A small self-supervised image encoder, trained from scratch: widths [64, 128, 256].
Rows from block 9 of a small self-supervised image encoder, named by matrix and row number. Rows with one number belong to one neuron. Each number is 128 + 32 x the weight over its row's rms, rounded and kept within 0 to 255. All counts start at 0.
After each neuron's rows are labels from the 100 images, of 14848, where the neuron reaches its highest value: "responds to" is what is common among them; "patch colour" is the nearest of a few named colours to the mean colour under the peak. Only what is clearly more common there than usual is listed. The data: photos with spoken descriptions (Open Images, Localized Narratives).
# fc1: MLP up (model.blocks.9.mlp.fc1.weight, 1536x256), inputs 128-255
# fc2: MLP down (model.blocks.9.mlp.fc2.weight, 256x1536, transposed), outputs 128-255

fc1.222 [128 191 121  93  90 128 128 215 199 128 128 128 242 116   0 177 128 128 128 212 128 128 174 128 128 128 133 128 146 151 128  75 159 182 114 128 128 151 116 132 165 128 128 128  61 128 128 142 128   0 128  51 145 128 146 128  76 112 125 158 107 128 126 128 182 128 128 113 204 128 128  97 128 164 128 128 128  47 128 151 120  71 190  84 128 134 128 144 128 128 128 128 126 128 171 128 103 128 148 128 148 128 103 203 128 128 119 178 128 128 153 124 105 128 128 115 128 128 128  88 128 128 128 113 149 128 128  64]
fc2.222 [128 128 117 189 128 154 128 141 157 132 131 128 105  78 128 128 128 128 198 128 128 167 118  60 165 140 103 128 128 134 128  60 115 128 129 215 128 128 128  50 128 138 128  97 109 120 128  77 128 121 111 142 131 139 128 128 166 128 171 177 132 128 142  96 112 128 173  96 105  68 128 178 184 136 127 128  97  38 128 128 128 128 100 128  45 134 128 158 168 199  35 128 128 108 212 207 128 160 128  79 128 128 128 140 143  55 116 143 173 128 128 104 181 164 128  86  96 128 147 128 128 128  60 128 128  64 118  95]
responds to: text has "man"
patch colour: black

fc1.445 [128 175 128 128 130 128  95 128 219 128 128 150 128  73  69 196 128  99 128 163 128 116 128 128 130 113 128 128 101 128  74 128 128 128 143 169 128 128 128 128 128 128 128  39 128 128 128 102 141  77 100 128 196 134 116 164 128 128 128 128 128 128 130  66 128 175 128 128 128 128 128 128 128 137 138 128 128  82 128 128 128 137 128 128 100  76 128 137 190 128 128 128 134 128 136 128 128 180 104  26 150 146  57 128 128 128 113 128 128 176 128  99 128 128  84 143 230 128 122 128 128 128 149  97 117 128 128 146]
fc2.445 [ 27 122 112 180 123  71 128 128 128 148 128 128 101 190 128 128 155  87 128 122 124 128 119  71 110 138 126 128 191 135 135 128 128 128 128  32 143 156 128 128 168 123 116 125 118 128 128 128  94 128 126 142 107 165 128 208 158 110 153 128  78 113 128 170 133 128 128 128 146 141 154 128  95 102 128  99 138 133  55 128 115 128 128 124 173 168 152 120  52 120 128 107 154 128 128 128 128 167  31 128  28  94 245 128 128 104 183 128 138  36 132 128 102 128 157 128 136 128 128 125 128 128 128 128  95 101  95 128]
responds to: text has "people"
patch colour: brown; black

fc1.296 [128 127 128 138 101 127 128 128 128 128 128  95 128 135  30 197 152 128  93 128  46 117 166 111 128 116 105 128 128 149 128 128 106 166  34 136 128 128 128 164 169 106 153 108 107 128 159 128  71  84 172 128 128 108 101 128 128 128 128 128  75 154 128  84 128  93  74 124 128 128  98  17 174 161 128 128 128 128 128  74 128 183 128  38 169 174 166 124 128 117 128 159 169 114 172 128 115 128  91 115 130 128  98 186 128  79 139 127 144 128  77 128 128 128 128 128 138 128 128 128 128 128 128 107  88 128 128 116]
fc2.296 [162 102  76 101 160 128 128 100 180 128 128  51 164 128 118 117 147 207 201  67 131 128  95 114 202 122 128 209 128 128 120 128  76 128 128 107 128 128 128 128 110  81 128 128 128 190 128 117 128 128 128 135 128 178 128 136 128 128 107 128 128  79 135 128 155 179 128 107 128 128 128 128 128 128 128 128 128 119 128 155  91 128 105 128 115  82 128 128 140 143 128  89 160 190 128  93 133 122 147  89 123 128  84 128  77 122 190  84  60 159 152 128 128 128 128 128 128 128 100  87 136 128 158 128 128 128 128 123]
responds to: text has "people"; text has "sky"
patch colour: pink

fc1.162 [128 128 128 126 128 128 128 188 161 128 164 128 128  63 128 132 155  32 128 128 128 128 176 128 105 128 128  50  85 104 128  66 128 114 100 186 128 128  89 161 128 128 128 128 128  99  89 206 128  20 128 159 128  78  31 128 128  98 120 128 128 128 223 115 128 128 128 128 128  53 130 128 128 131 128  79 128  54  85 128 128  79 178 128 172 169 143 146 116 128 137 140 141 128 128 172  40 128 142 128 171  89 128 143 103 151 101 109 128 128 128 128 137 133 133 128 128 128 177 128 128 128 130 170 148 128 144 128]
fc2.162 [128 246 128 137 128 128 128 128 128 128  56 128 128 128 128 128 128 128 128 128 121 128 128 156 128 119 128 128 128 128 128 128 128  97 128 128 128 128 128 210 255 128 128 128 128 128 126 142 128 128 128 128 128 135 128 128 128  93 128 155 128 148 215 128 128 128 128 128 128 128  54 128 128 128 128  80 220 128 128 128 128 128 128 128 128 128 128 128 128 128 128 128 146 168 177 128 229 103 128 133 170 128 128 128  58 128  55 128 128 128  24 197  80 128 225 128 234  24 128 128 128 128 128 237 128 128 128 128]
responds to: text has "dark"; text has "black"; text has "guitar"
patch colour: black

fc1.606 [128 128 128 128 151 128 128 190 190 149 128 113 172 112  80 162 128 112 108 128 128 159 128  88 128 125 115 123 128 128 128  88 128 121 128 128 128 128 128 128 165 128 128 134  87 128 122 128 137  42 167 128 106  75 160  58 164 141 176 110 128 128 140 128 128 156 128 128 190 169 169 173 128 154 128 128 128 107 128 142 128 128 128 174 233 140 128 128 155 133 128 128 154 115 128 128 128 165 128  72 132 110 146 134 169 128 128 128 128 128 128 127 128 128  73 128 128  61 128  91 128 128  57 128 186 159 143 128]
fc2.606 [ 93 119 132 162 135 137 128 142  96 108 147 195 128 176 128 128 194 186 169 136 128  85 159 106  98 128 132  77 128 128 128  96 128 109 179 128 169 183 128 128 111 128 128 128 128 128 170 160 128 111 128 142 188 128 128 186 135 128 201 128 128 128  96 153 128 128 124  99 126  60  68 128  96  84 128 136 128 187 141 128 133 160 156 128  21 128 148 128  84 128  64  92 117  97 187  73 128 128 118 123 132  81 118 139  49  92 166 128 104 128  86 203 169 178 128 128 128 188 163 189 108  82 128 128 128 128 116 128]
responds to: text has "people"
patch colour: black

fc1.207 [128 128 143 128 132 128 128 155 128 128 128 189 100 128  71 211 128 128  67 128 128   3 128 128 128 187  80 128 128 128 128  69 128 128 121 128 128 152 128 145 156 128 122  76 118 128 128 113  33 111 168 128 128 108 128 130 128 128 112 148 139 128 128  94 128 103 128 124 120 128 132  74 128 128 230  90 128  56 128 106  91 139 128  25 128 128 128 233 108 134 128 153 114 128 128  95 112 128 128 102 145 121  67 128 128 128 115 128 128 133 128  38 128 128 128 128 128 128 184  61 128 175 132 128 128  92  91 128]
fc2.207 [116 128 160 128 128 102  90 128 123 150 149 117 161 173  77 167 163 168  94 128 155 128 128 140 128 157 128 128 128 128 128 128 168 128  90 128  59 128 128 173 193  86 128 192 122 143  92 176 140 128 183  67 128  89 105 128 143  76  66 107 103 128 156 128 226 128 128 128 128 220 148 128 128 128 168 102 132 128 128 175 128 141 104 128  63  91 105 128  99 173 128 112  76 114 128 128 115 132 185 128 175 182 122  82 170 109 137 128 128 128 128 128 150 128 163 191 124  94 128 128 144 147 131 220 128 206 140 132]
responds to: text has "wall"
patch colour: grey

fc1.405 [ 93 123 128 133 128 164 128 202 159  86  81 128 172 128 128 128 155  73 128 128 128 128 121 140 112 113 128  61 128 131 128 113 128 146 128 172 130 128  69 128 128 139 190 128  97 128 128 128 101  68 128 187 128 128  58 128 151  73 128 128  99  43 128 128 128 139 110 128  82  65 154 102 134 128  27 117 162 130 128 129 164 128 111 154 128 162 107 128 128 131  99 129  64 128 128 135   0 128 128 128 161 128 112 128 128 126 128 162 128 130 128  64 128 128 128 180 130 134 181 113 128 128 118 128 128 141 119  45]
fc2.405 [114 128 128 120 128 120 217  92 122 128  78 128 117 149 109 156 128  69 178 128 148 156 128  92 128 142 125  92  99 128  75 128 128  38 121 128 128 128 138 151 133 150 131 130  93 131 128 131 102  99 128 165 128 137 128 128 128 128 116 145  75 128 177 128  90 128 128 128 173  99  61 181 247 165 127 165 211 128  96 147 128 128 169 128 201 128 113 128 164 176 129 151 128 169 128 128 195 128  55 128 128 128 128 128  87  87 104 128 143 138  61 106 101  36 184 128 128  65 128  93 128 165 117 148  90 143 151  84]
responds to: text has "dark"
patch colour: black

fc1.233 [107 102 128  85 128 154 128 184 126  93 108 128  79  64 128 113 128 128 149  87 128 128 128 128 128 128 128 158 128 128 109  56 128 189 128 128 128 128 156 128 135 128 128 128  82 128 128 107 101  56 121 112 128 128 140  51 137 105 128 163 128 138 170 119 128 128 128 158  77  42 148 128 164 128 235 128 204  55 128 128  93 119 114  52 128 128 128 207 128 178 119 241 128 128 176  52 105 128  69 146 157 128  92 128 107  93 129 184 128 149 119  89 128 128 128 170 128 128 128 129 128 128  67 111 127 128 128  53]
fc2.233 [145 128 128 145 128 105 128 128 128 128 126  68 128 176 128 128 128 182 137 216 132  73  62 145 120 138 128 128 128  92 128 128 155 126 139 128 180 128 128 175 161 130 159  98 137 227 128 159 128 128  72 148 128 128 128 116 128 139 145  52 128 128  99 128 128 171 140 112 154 153 142 128 128 128 115 128 178 255 202 143 128 128  82 165  69 156 128  74 167 169 152 154 128 179  83 128 144 177 128 106  98 128 158 154 128 105 128 128  98  78 128 128  51 128 139 128 128 200  94 128 237 128 128  89 128 128  96 128]
responds to: text has "sky"; text has "trees"; text has "buildings"
patch colour: cyan

fc1.170 [128 170  80 149 190 140 130 128 212 120 128 128 128  88 128 255 128 128 128 128 165 128 170 127 128 150 128 128 157 128 128 128 109 152 120 151 205 128 128 128 162 128 176  96 128 161 128 151 128 135 118 128 165 128 128 204 128 128  59  67 135 128 128  81 128  80  72 128 128 128 128 128 128 128 128 181  35 131  97 117 128 159 128 128 115 128 128 190 149 102 171 128 128 128  86 128 136 167  86 107 137  97  64 128 225 128 128  79 128 104 103 128 172 128 106 209 128 128 174 114 128 128 128  74 128 128 141 131]
fc2.170 [144  67 114 157 147 128 128 128 186 128 128 133 107 163 142 115  58 128 128 128 128 128  60 128  49 128 157 128  57 142 122 128 128 180 188 112 144 154 128 129 128 128 153 128 128 146 124 128 102 165 128 128 128 122 128 206 128  80 128  20 128 128 128  92 128 162 188 138 119 128 139 169  77 128 100 128 160 128 128 166 128 128 128 153 111  64 139 102 128 158 120  77 128 128  54 127  77 142 143  90 128 128 128 128 128 118 128  86 123 126 128 203  69  91  81 128 128 128 150 106 128 128 117 185 128 128  69 102]
responds to: text has "buildings"
patch colour: grey

fc1.519 [162 128 176 152 156 114 128 146 128 128 128 128 101 128  52 173 128 128 138 128 166  78 151 128 128 128 128 149 128 128  75 128 123 128 128 128 149 128 128 128 133 112 128  68 128 128 128 173 156  58 169 136 128 128  90 128 202  67 108  90  26 136 154  94 128 128 128 105 128 128  89  50 149 167 128 128 128 128 106  83 128 128 164  34 176 161 138 182  62 153 153 128 128 128 195 128 117 128 128 150 128 128  96 179 128 128 128 128 128 128  88  99 184 128 107 128 182 128 128 105 128 174 128 128  94  99 148 128]
fc2.519 [128 152 128 128 128  59 106 123 128 128 150 128 194 128 138 160 175 201 128 128 128 154 128 115 140 128 128 220  96 163  97 128 128 128  43  91 128 130 128 163  58  98 154 155 128 194 128 128 128 128 128 113 135 128 110 128  65 128  72 132 128 128 188 128 173 185 127  84 128 205 128 128 183 128 128 127 128 128 128 149 128 128 128 128 107  84 128  94 104 155 159  99 114 128 128  71 128  81 128 102 172 128 106 148 128 154 128 128 128 128 152 184 128 128 128 198 128  98 121 128 128 128 133 133 128 255 137 110]
responds to: text has "sitting"; text has "table"
patch colour: pink

fc1.691 [197 162  36  97 129 128  83 128 128 128  89 128 128   7 128 122 139 129 128 128 128 163 128 128 128 128 194 128  92  73  73 124 114 140 128  86 128 135 128 153  82 144 145 118  98 128  49 128 128  98 128 139 128 156 128 163 209 128 121 128 128 128 165 128 120 132  78  87 128  45 108  78 128 176 151 180 138  60 154 128  84 128 128 128 128 128 128 198 128 179 128 141 170 151 135 135 107  77  66 149 128 128 128 222  85 128 128 128 128 128 147  58 128 128 130 128 145 128 128 128 128  73 128 137 170 128 128 128]
fc2.691 [128  91 128 150 116 128 159 128 108 113 128 195  63 114 190 128 119 128 185 159 103 128  85 128 128 128 123 128 159 109 127 120 128 128  94 101  56 128 149  91 131 146 175 128 128 218 119 128 125 128 118 128 186 121 128 155  62 128 122 180 128 128 128 128 132 196 175  69 128 128  73 170 128 110  75  71 128  75 128 128 128 149 183 100  74  58 128 128 128 133 128 124 197 125  92 192 179 123 111 153 128 120 128 112 128 136 128  88 128 173 128  90 128 130 206 123 128  54 145 128 128 183 128  47 138  83 128 128]
responds to: text has "sky"; text has "trees"; text has "building"
patch colour: white

fc1.742 [128 179 128  49 128 128 128 128 142 159 128 128 177 128  20 189 128 128  32 128 128 128 128 128 193 177 148 128 117 128 128  73 128 190 128 128 128 218 128 131 130  85 128 128  61 128 128 224 150  28 179 105 128 136 130 121 128 116 128 128  62 152 128 128 146  95 128  62 157 128  92 109 148 128 251 135 131  31 128 128  92 128 128  77 128 158  96 128 103 128 128 122 140 115 163 160  91 159  78 128 167 128 118 169 128  61 128 128 111 128  93 128 159  90 128 128 128 128 128 128  73 128 128 139 128 128 126  46]
fc2.742 [128 128 119 142 128 170 105 109 185 128 117 128 136 128 128  81 128 128 106 146  74 140 128 128 128  61  93 143  84 128 128  72 128 128 138 169  77  54 124  73 101 128 187  99 128 128 119 102 102 128 128 152 138 182 128 143 128 128 167 128 148 128 128  50 156 177 128 128  76  65 128 128 128  61 128 144  71  69 103 148 145  82  86  73 128  26  97 128 169 128  49 128 131 109 128 128  98 152 128 109 180 128  81 128 190 104 137 128 138 181 128  99  76 101 128 128  80 151 128 128  60 128 128  41 128 105  65 128]
responds to: text has "sitting"; text has "table"
patch colour: pink; white

fc1.374 [128 128  96  52  72 115  82 110 128 128 117  30 128  99  62 150 153 128  56 128 128 128 128 128 128 128 128 128 128 128 128 128 128 195 128 128 128 128 165 128 128 128 128 120  78 128 122 128  75  75 128 128 128 128 116 128 128 128 128 128 128 140 128  75  50 104  84 128 128  80 114  21 164 120 128 149 128 132 128 128  90 155  88 128 212 128 128 128 128 173 179 128 179 129 197 120 113  92  95 128 217 162 128 145  78 128 128 128 128 134  80 113 128 112 128 161 128 128 110 128  66 128 128 103 128 165 128  87]
fc2.374 [169 132 128 128 208 139 128 128 132 128 128 125 109 128 128 128 155 202 218 145 128 102 121 128 128 120 128 128 115 128 128  69  77 128 128 137 128 128 128  64  63 127 172  19 128 171 128 136 128 116 128 128 155 161 128 169 128 180 138 128  67  86 128 128  87 189 128  99 128  80  74 110  96 128 128 128 128 121 109 118 128 136 108 117 105  83 128 159 142 128 118 126 139 128 128 128 128 128 128  61 130 102 128  77 128 128 128 128 128 121 128  93 119  62 116 135 111 131 102  41 128 204 197 128 128  74 128 188]
responds to: text has "sky"; text has "trees"; text has "buildings"
patch colour: pink

fc1.683 [128 128 128 128 128 128 144 148 128 199 128  89 128 135 128 123 128 128 122 175 128 128 192 128 128 159  28  32 128  88 128 128 128  98 114 204 158 128 128 128 128 128 128  84 107  63 128 128 167 128  89 128 128 128 128 128 158 128 128 128 128 128 128 172  77 128 128 148 101 143 143 128  47 118 128  91  74 128  82 128 128 128 136 128 128  69 124 128 128 147 107 128 128 151 200 128 128 128 128 128 170 128  85  96 128 185  92 133 112 155 128  99 169 128 128 128 216 117 169 161 128  66 128 128 208 169 128 128]
fc2.683 [ 98 128  92 187 118 133 128 107 128 180 143 128  53 128 117  26 128  94 128 146 128 128 128  84 114 128 190 107 185 128 155 128 128 128 101 128 128 126 128 150 106 165 128 128  93 203 128  80  59 159 128 225 131 145 128 128 128 116 128 128  80 137 128 124  50 128 154 137 128 120 128 150 128 128  82 158 123 128 122 128 147 110 135 183 128 128 128 112 128 128 108 107 159 192 128 128 128 128  51 128 128 128 220 128 168 128  93  76 166 128 128 150  33 100 191 128  95 129 128 128 128 131 117 128 128 128  96 128]
responds to: text has "grass"
patch colour: black

fc1.653 [ 19 128 128 173 172 128 172 133 215 128 128 128  81 128 128 173 185 128 128  52 113 128 128 142  67 128 112 114 128 128 128 128 128 128 128 128 134 173 105 170 104 128 142  28 128  71 128 128  93 122 197 151 128 128 192 128 128 128 128 128 128 128 128 116 103 191 128 128 132 128 180 128 128 128 128  62  97 125 148  57 128  92 128 161 160 186  75 148  81 108  78 128 128 128 128 128 137 128 147 128 128 128 157  57 128 128 128 128 128 132 128 128 128 128 101 235 125 128 202  95 165 128 128 207 151 155 145 128]
fc2.653 [122 149 128 128 128 128 128  99  43 101 130 128 160 128 111 109 110 128 128 169  97 202  69 127 185 149 128 168 128 177 155 128 135  91 128 116  95  46 128  93 128 128 128 166  33 128 159 128 100 106 128 174 128 128 128 153 128 128  92 177 128 128 100 179 128   0 128 128 153 128  75 189 114 128 162 128 143  96  90 128 167 128 128 128 128 120 155 128 183 110 178 128 131 152  82 128 128 128  63 116 158 128 200 129  74 126 128 113 127 166  99  22  77 128 136  96 128 112  15 128 161 128 128  97 195  45  92 128]
responds to: text has "trees"
patch colour: black

fc1.464 [103 128  52 128 128  76  68 173 128 128 128 128  44 128 162 128 130  95 128  31 128 128  95 128 128 128 128 164  99  62  46  84  97 128 149 128 128 128 108 115 128 128 128 120 128 128  76 128 128 128  92 200 136 128 161 128 128 106 107 128 158 128 153  54 128 128  98 128 128  86 182 104  42 128 128 161  96 100 128 153 115 111 128 152 128 128 128 239 128 128 128 165  99 139 134 128 164  94 112 128 128  40 128 105 128 128 128 128 115 128 128  74 135  64  93 128 106 128 128 128 128 128 128 128 204 128  96 187]
fc2.464 [196 142 128 128  90 128 128 128 128 128 109 128 128 128 213 120 179 128 128  95 136 128  63 128 166 128 156 224 101 128 128 128 158  45 103 128 128 128 128 134 128 128 149 141  64 181 100 128 128 128 128 128 128 128 128 125 128 128 128 136 124 128 128 128 128 128 147 112 175 128 128 153  43 128  62 102 128 128 128 211  82 128 128 128 105 116 170 199 128 128 135 128 192 124 128 128 128 128 128 128 128 128 128  58 121 102 128 196 114 128 128  84 128  90 227  80  63 128 124 128 128 128 114 128 128 107 128 165]
responds to: text has "sky"; text has "trees"; text has "clouds"; text has "buildings"
patch colour: pink

fc1.449 [109 128  71  88 148 128  31 138 171 174 180 128 124  99 140 138 106 128  82 128 128 128  57 128  99 128 128 128  69  73  97  78 128 159 154 128 176 169  55 128 128 128 128 128 108 128 171 128 212  78 128 128 107  91  83 108 147  20  99 128 128 128 128 107 128 128 113 143 110  41 161 102  79 228 146 128 171  85 125 128  11 131 162 128 135 122 128 128 118 172  36 167 128 128  79  52 129  90 113 139 172 128 128 110 143 140 128 128 128 128 128 128 210 106 128 154 145 113 128 128 128 128 128 128 159 128 128 124]
fc2.449 [128 128 134 128 103 140 128 128 128 128 128 128 128 150 165 125 128 128 128 128 177 128 128 128  95  95 132 128 128  80 117 128 128 128 128 128 108 128 159 135 179 148 255 128 255 128 128 128 128 128 128 128 128 128 128 128 128 189 128 128  99 128  95  73 128 222 128 128  86 128 128 128 164 139 128  58 128 128 128 128 215 128 128 128 128 128 128 128 166 128 113 128 117 128 128 128  92 128 128 128 146 128 117  76 128 128 128 128 128 122 128 128 128 128 128 128 175 128 128 128  73 128 128 129 128 128  45 128]
responds to: text has "trees"; text has "sky"; text has "grass"; text has "water"
patch colour: white

fc1.465 [128 143 128  96  79 128 124 128 124 128 128 101 107  85 161 128 230  96  58 128 150 128 128 128 120 128 128  66 127 128 128 128 128 175  90 139 128 153 128 128 128 128  69  78  89  88 128 128 128 128 126  97 123 128  91 128 128 128 128   0 179 178 128 128 128 128  78 128 128 116 222  86 128 128 128 128 128 128 128 175 169 128 131 128 155 128 128 131  38 134 167 128  92 162 128 128 114  69 128 128 166 159 128 120 128 157 128 128 128 128 100 128 151 128 128 128 128 185 128  41 128  40 128 128 176 176 130 128]
fc2.465 [110 156 128 128  39 128 128 128 128 128 172  86 162  82 150 128 128 139  66 128 128 128 182 128  73 128 128 119 209 141 210 128  92 184 161 120 128 212 128 128  66 128 187 128 147 128 149 165 128 128 128 128 117  99 128 128 128 128  98 145 144 120 128 208 175  94 144 128 128 206 128  94  89 128 207 121 180 128 146 128 127 128 128 128 128 161 115 152 105 126 163 118  93 105 128 128  71 127 168  96 138 128 158 123 128 128 128 174  90 169  48 168 128 128 128 148 128 128 138  97 128  69 110 149 106 128  85 128]
responds to: text has "wall"; text has "wearing"
patch colour: brown

fc1.235 [128 187 103 128  80 128 128 128 171 128 128  58 128 128 107 128 150 188 128 128 128 150 128 128 111 139 133 128 128 128 128 128 128 128 128 128 192 128 128  95 128 128  71 128 128 154 128 235 128 128 128 128  94 128 128 128 128 128 118 128  93 128 166 128 128 128  38 128 128  65 161 107 128 128 165 128 128 128 128 128 128 167  61 135 167 128 128 155 111 165 128 128 128 128 128 128  92 105 128 128 128 128  40 128 128 128 128 178 152 128 112 102 176 128  85 128 128 128 128 128 128  32  46 207 185 154 126 128]
fc2.235 [192 128 128 128  86  89 140 133 128 128 124  67 128 128 128 128 128 128 128  50 115 128 128 128 128  77 146  72 128 128 128 128 255 128 117 128 128 175 165 115 128 128  98 128 128 156 128  83 139 128 183 153  96 128 153 165 103 128 198 141 122 128 158 189 128 128 170 128 128 107 128 120 173  56 128 156 131 128 128 128 128 128 145 128 161 128 128  86 110 128 128  85 183  86 128 161 123 128 128 128 112 128 128 128 128 128 127 128 128 137 128 148 128 128 128 128 131  68 128 212 128 128 128 197 128 128 113  70]
responds to: text has "people"
patch colour: brown

fc1.288 [128 161 128  65 128 129 128 128 161 128 234 128 149 128  53 154 175  97  83 107 128 109 189 128 128 142  98 128  97 132 116 122 128 128 128 128 153 192 128 128 128 128 128  69 123 106 128 130 128 126 141 128 128 122 145 128 128 108 159  97  75 128 128 107 128 169 112 128 128 136 156  97 128 140 128 128 128 113 117 128 254  86  52 128 177 155  77 166 110 171 128 128  71 184 143  92 115 104  72 128 102 128 127 128 128 128 128 153 128 128  18 128 113 128 110 128 215 128 128 128 128  65 128 128 129 128   6 152]
fc2.288 [128 128 128  71 128 226 128 128 128 128 128 128 128 128 128 201 122 128 128 128 128 128 128 128 128 128 131 128 164 128 128 128 128 176 128 128 128 128 128 128 128 128 128 128   0 148 128 128 128 128 128 128 128 128 203 128 128 185 128 128 128 180 128 128 157 128 128 128 128 128 128 151 128 128 128 128  48 128 128  99 179 100 170 138 126 128 128 107 128 128 128 128 128 128 128 128 136 128 128 192 128 128 183 242 102 128 128 128 128  79 128  21 127 128 128 128 171 128 128 128 128 128 128 128 128 152 128 128]
responds to: text has "wearing"
patch colour: black

fc1.360 [128 128 152 106  72 128 128 128 128 128 128 128 128 108 128 106 128 128  99 128 133  68 128 157 128  89 128 126 128 128 128 128 188 176 128 128 124 181 128 128 128 128 128 147 128 128 128 192 158 113 128 128 129 128 128 128 167 148 132  97 181 128 128 128 128 167  98 108 128 112 216  31 120 128 133 128 104 128 128 107 128 167 128  84 128 128 128 128  15 128 128 128 128 128 128 133 139  12 144 128 142 104 128 128 128 128 128 182 128 128 105 128 128 128 128 128 128 180 152 128 128  65 102 128 147 145 120  83]
fc2.360 [128 128 128 136 128 128 183 128 128 129 128 128 128  98 128 128 181 128 124  99 128 128 172 141 128 128 128 128 128 128 228 128 128 135 154 128 128 128 127 233 128 128 103 121 128 128 128 128 128 160 128 128 129 128 115 128 119 128 128 128 140 128  41 190 128 128 128 128 153 211 128 128 128 128 217 113 128 134 128 128 128 148 162 113 198 128 128 179  69 107 183 108 101  29 157  60 104 116 128 128 140 128 105 128 128 128 128 121 128 128 128 140 134 128 128 128 128 128 128 125  93 128 128  91  96 128 128 128]
responds to: text has "wall"; text has "wearing"
patch colour: brown

fc1.134 [ 81 138 108 128  58 188  69 167 128 174  30 141 128 105  72 164 153  79 128  27 128 128 182 128 128 143 128  93  51 112 128 128 128 128 128 194 128 191  98 119 167 128  80  87 118 128 128 128 128  98 128 128  36  90 128 128 139  25 128 154 128 128 101 128 128 129 111 128 128 103 215 128 128 128 128 152 172 101 124 180 128 128 128 128 128 255 128 128 128 128 128 128 128 128 167 128 128  67 136  99 175 128 128 128 128 128 166 128 128 135  84 137 128 103 128 149 128  86 128 128 128  79 106 128 142 128  54 106]
fc2.134 [179 128 128 127 128 128 128  81 128 140 128 128 128 103  96 181 128 128 128 128 194 128 181  92 150 180 128 128 128 128 128 178   0 128 126  89 150 128 128 157 128 117  55 128 193   0 115 192 128 128 127  75 128 128 128 128 128 128 128 205 128 128 173 130  77 128 128 128 125 128 128 128 128 128 166 128 128 128 128 133  27 128 128 128 150 128 128 128 143 128 154 128 128 128 175 128  93 128 128 128  57 110 128 128 112 117 181  82 144 129 128 128 128 128  58 128 128 142 128 128 128 150 128 128 148 128 128 208]
responds to: text has "dark"; text has "lights"
patch colour: black

fc1.285 [128 128 128 128 128 128 128 186 128 128 128 128 139 128 128 128 122 128 128 189 128 128 128  59  47 169 128  41  85 128 132 128 128 128 128 128 128 128 128 170 128 125 128 128 128   9 128  79 128 128 128 128 163 128  80 128 128 146 128  97 128 141 128  21  47 205 120 128 128  87 177 100 133 214 128 112 128 119 128 128 128 128 178 156 128 128  69 128 128 214 128 121  79 128 128 112  60 130  79 128 128 128 119  95 183 128  55 128 128  67 102 128 128 128 128 149 128 128 176 128 156 128 150  88 138 128 128 128]
fc2.285 [128 148 128 103  88 128 128 147  89 128  55 128 128  70 128 128 128 202 128 128 109 128 214 128 128 128 128 128 128 128 128 110 232 157 128 185 128 171 128 169 120 128 116 128  81 123 128 128 128 128  86 128 128 128  99 128 130 128 128 131 165 128 128 128 128 149 202 128 128 109 128 128 117 128 128 128 233 251 204  84  76 128 173 128 128 191 113 128  80 108 128 158 136  90 128 108  65 128 157 128 136 172 184  71 117 142  38 146 128  27 163 140 128 128 202  83 128 106 128 128 136 128 128 128 128 128 150 128]
responds to: text has "trees"; text has "grass"
patch colour: brown

fc1.660 [128 128 128 128 143 128  82 128 128 128 107 114 128 128 128 189  77  95 136 128 141 114 128 202  91 136 128 128 119  74  65  65  98 196 131 128 128 152 135 128 173  83 184  50 128 194  39 128 128 128 128 128 128 105 128 128  99  68 128  94  88 128 187 120 128 128 128 131 128  76 128  75  87 152 128 164 145 128 166 128 128 128 137 128 212 181 128 108 128 118  84 128 143 116  71 165 128 128 128  95 128 119 128  87 188 128 128 128 128 128 128 128 128 128  90 242 103  73 239  97  78 128 128 128 128 128 128 128]
fc2.660 [128 128 198 128 128 149 134 128 128 178 142 113 165  43 128 128 201 128 128 128 142 128 156 128 163 128 139  80 141 128  85 147  61 141 128 124 128 195 128 128  97  84 127  88 100 128 128 128 128 116 115 128 128 128 128 128 128 128 138 128 102 139 128 128  85 128 128  98 167 128 119 208  89  74 128 146 120  85 128 128 128  68 157 118  87 128 128 192 128 193 128  58 123  94 128 149 128  34  98 116 128 128  65 145 128 128 151 109  95 247 128 145 193 118  87 128 128 134 128  96 128 128  42 144 128 167 172 100]
responds to: text has "buildings"
patch colour: grey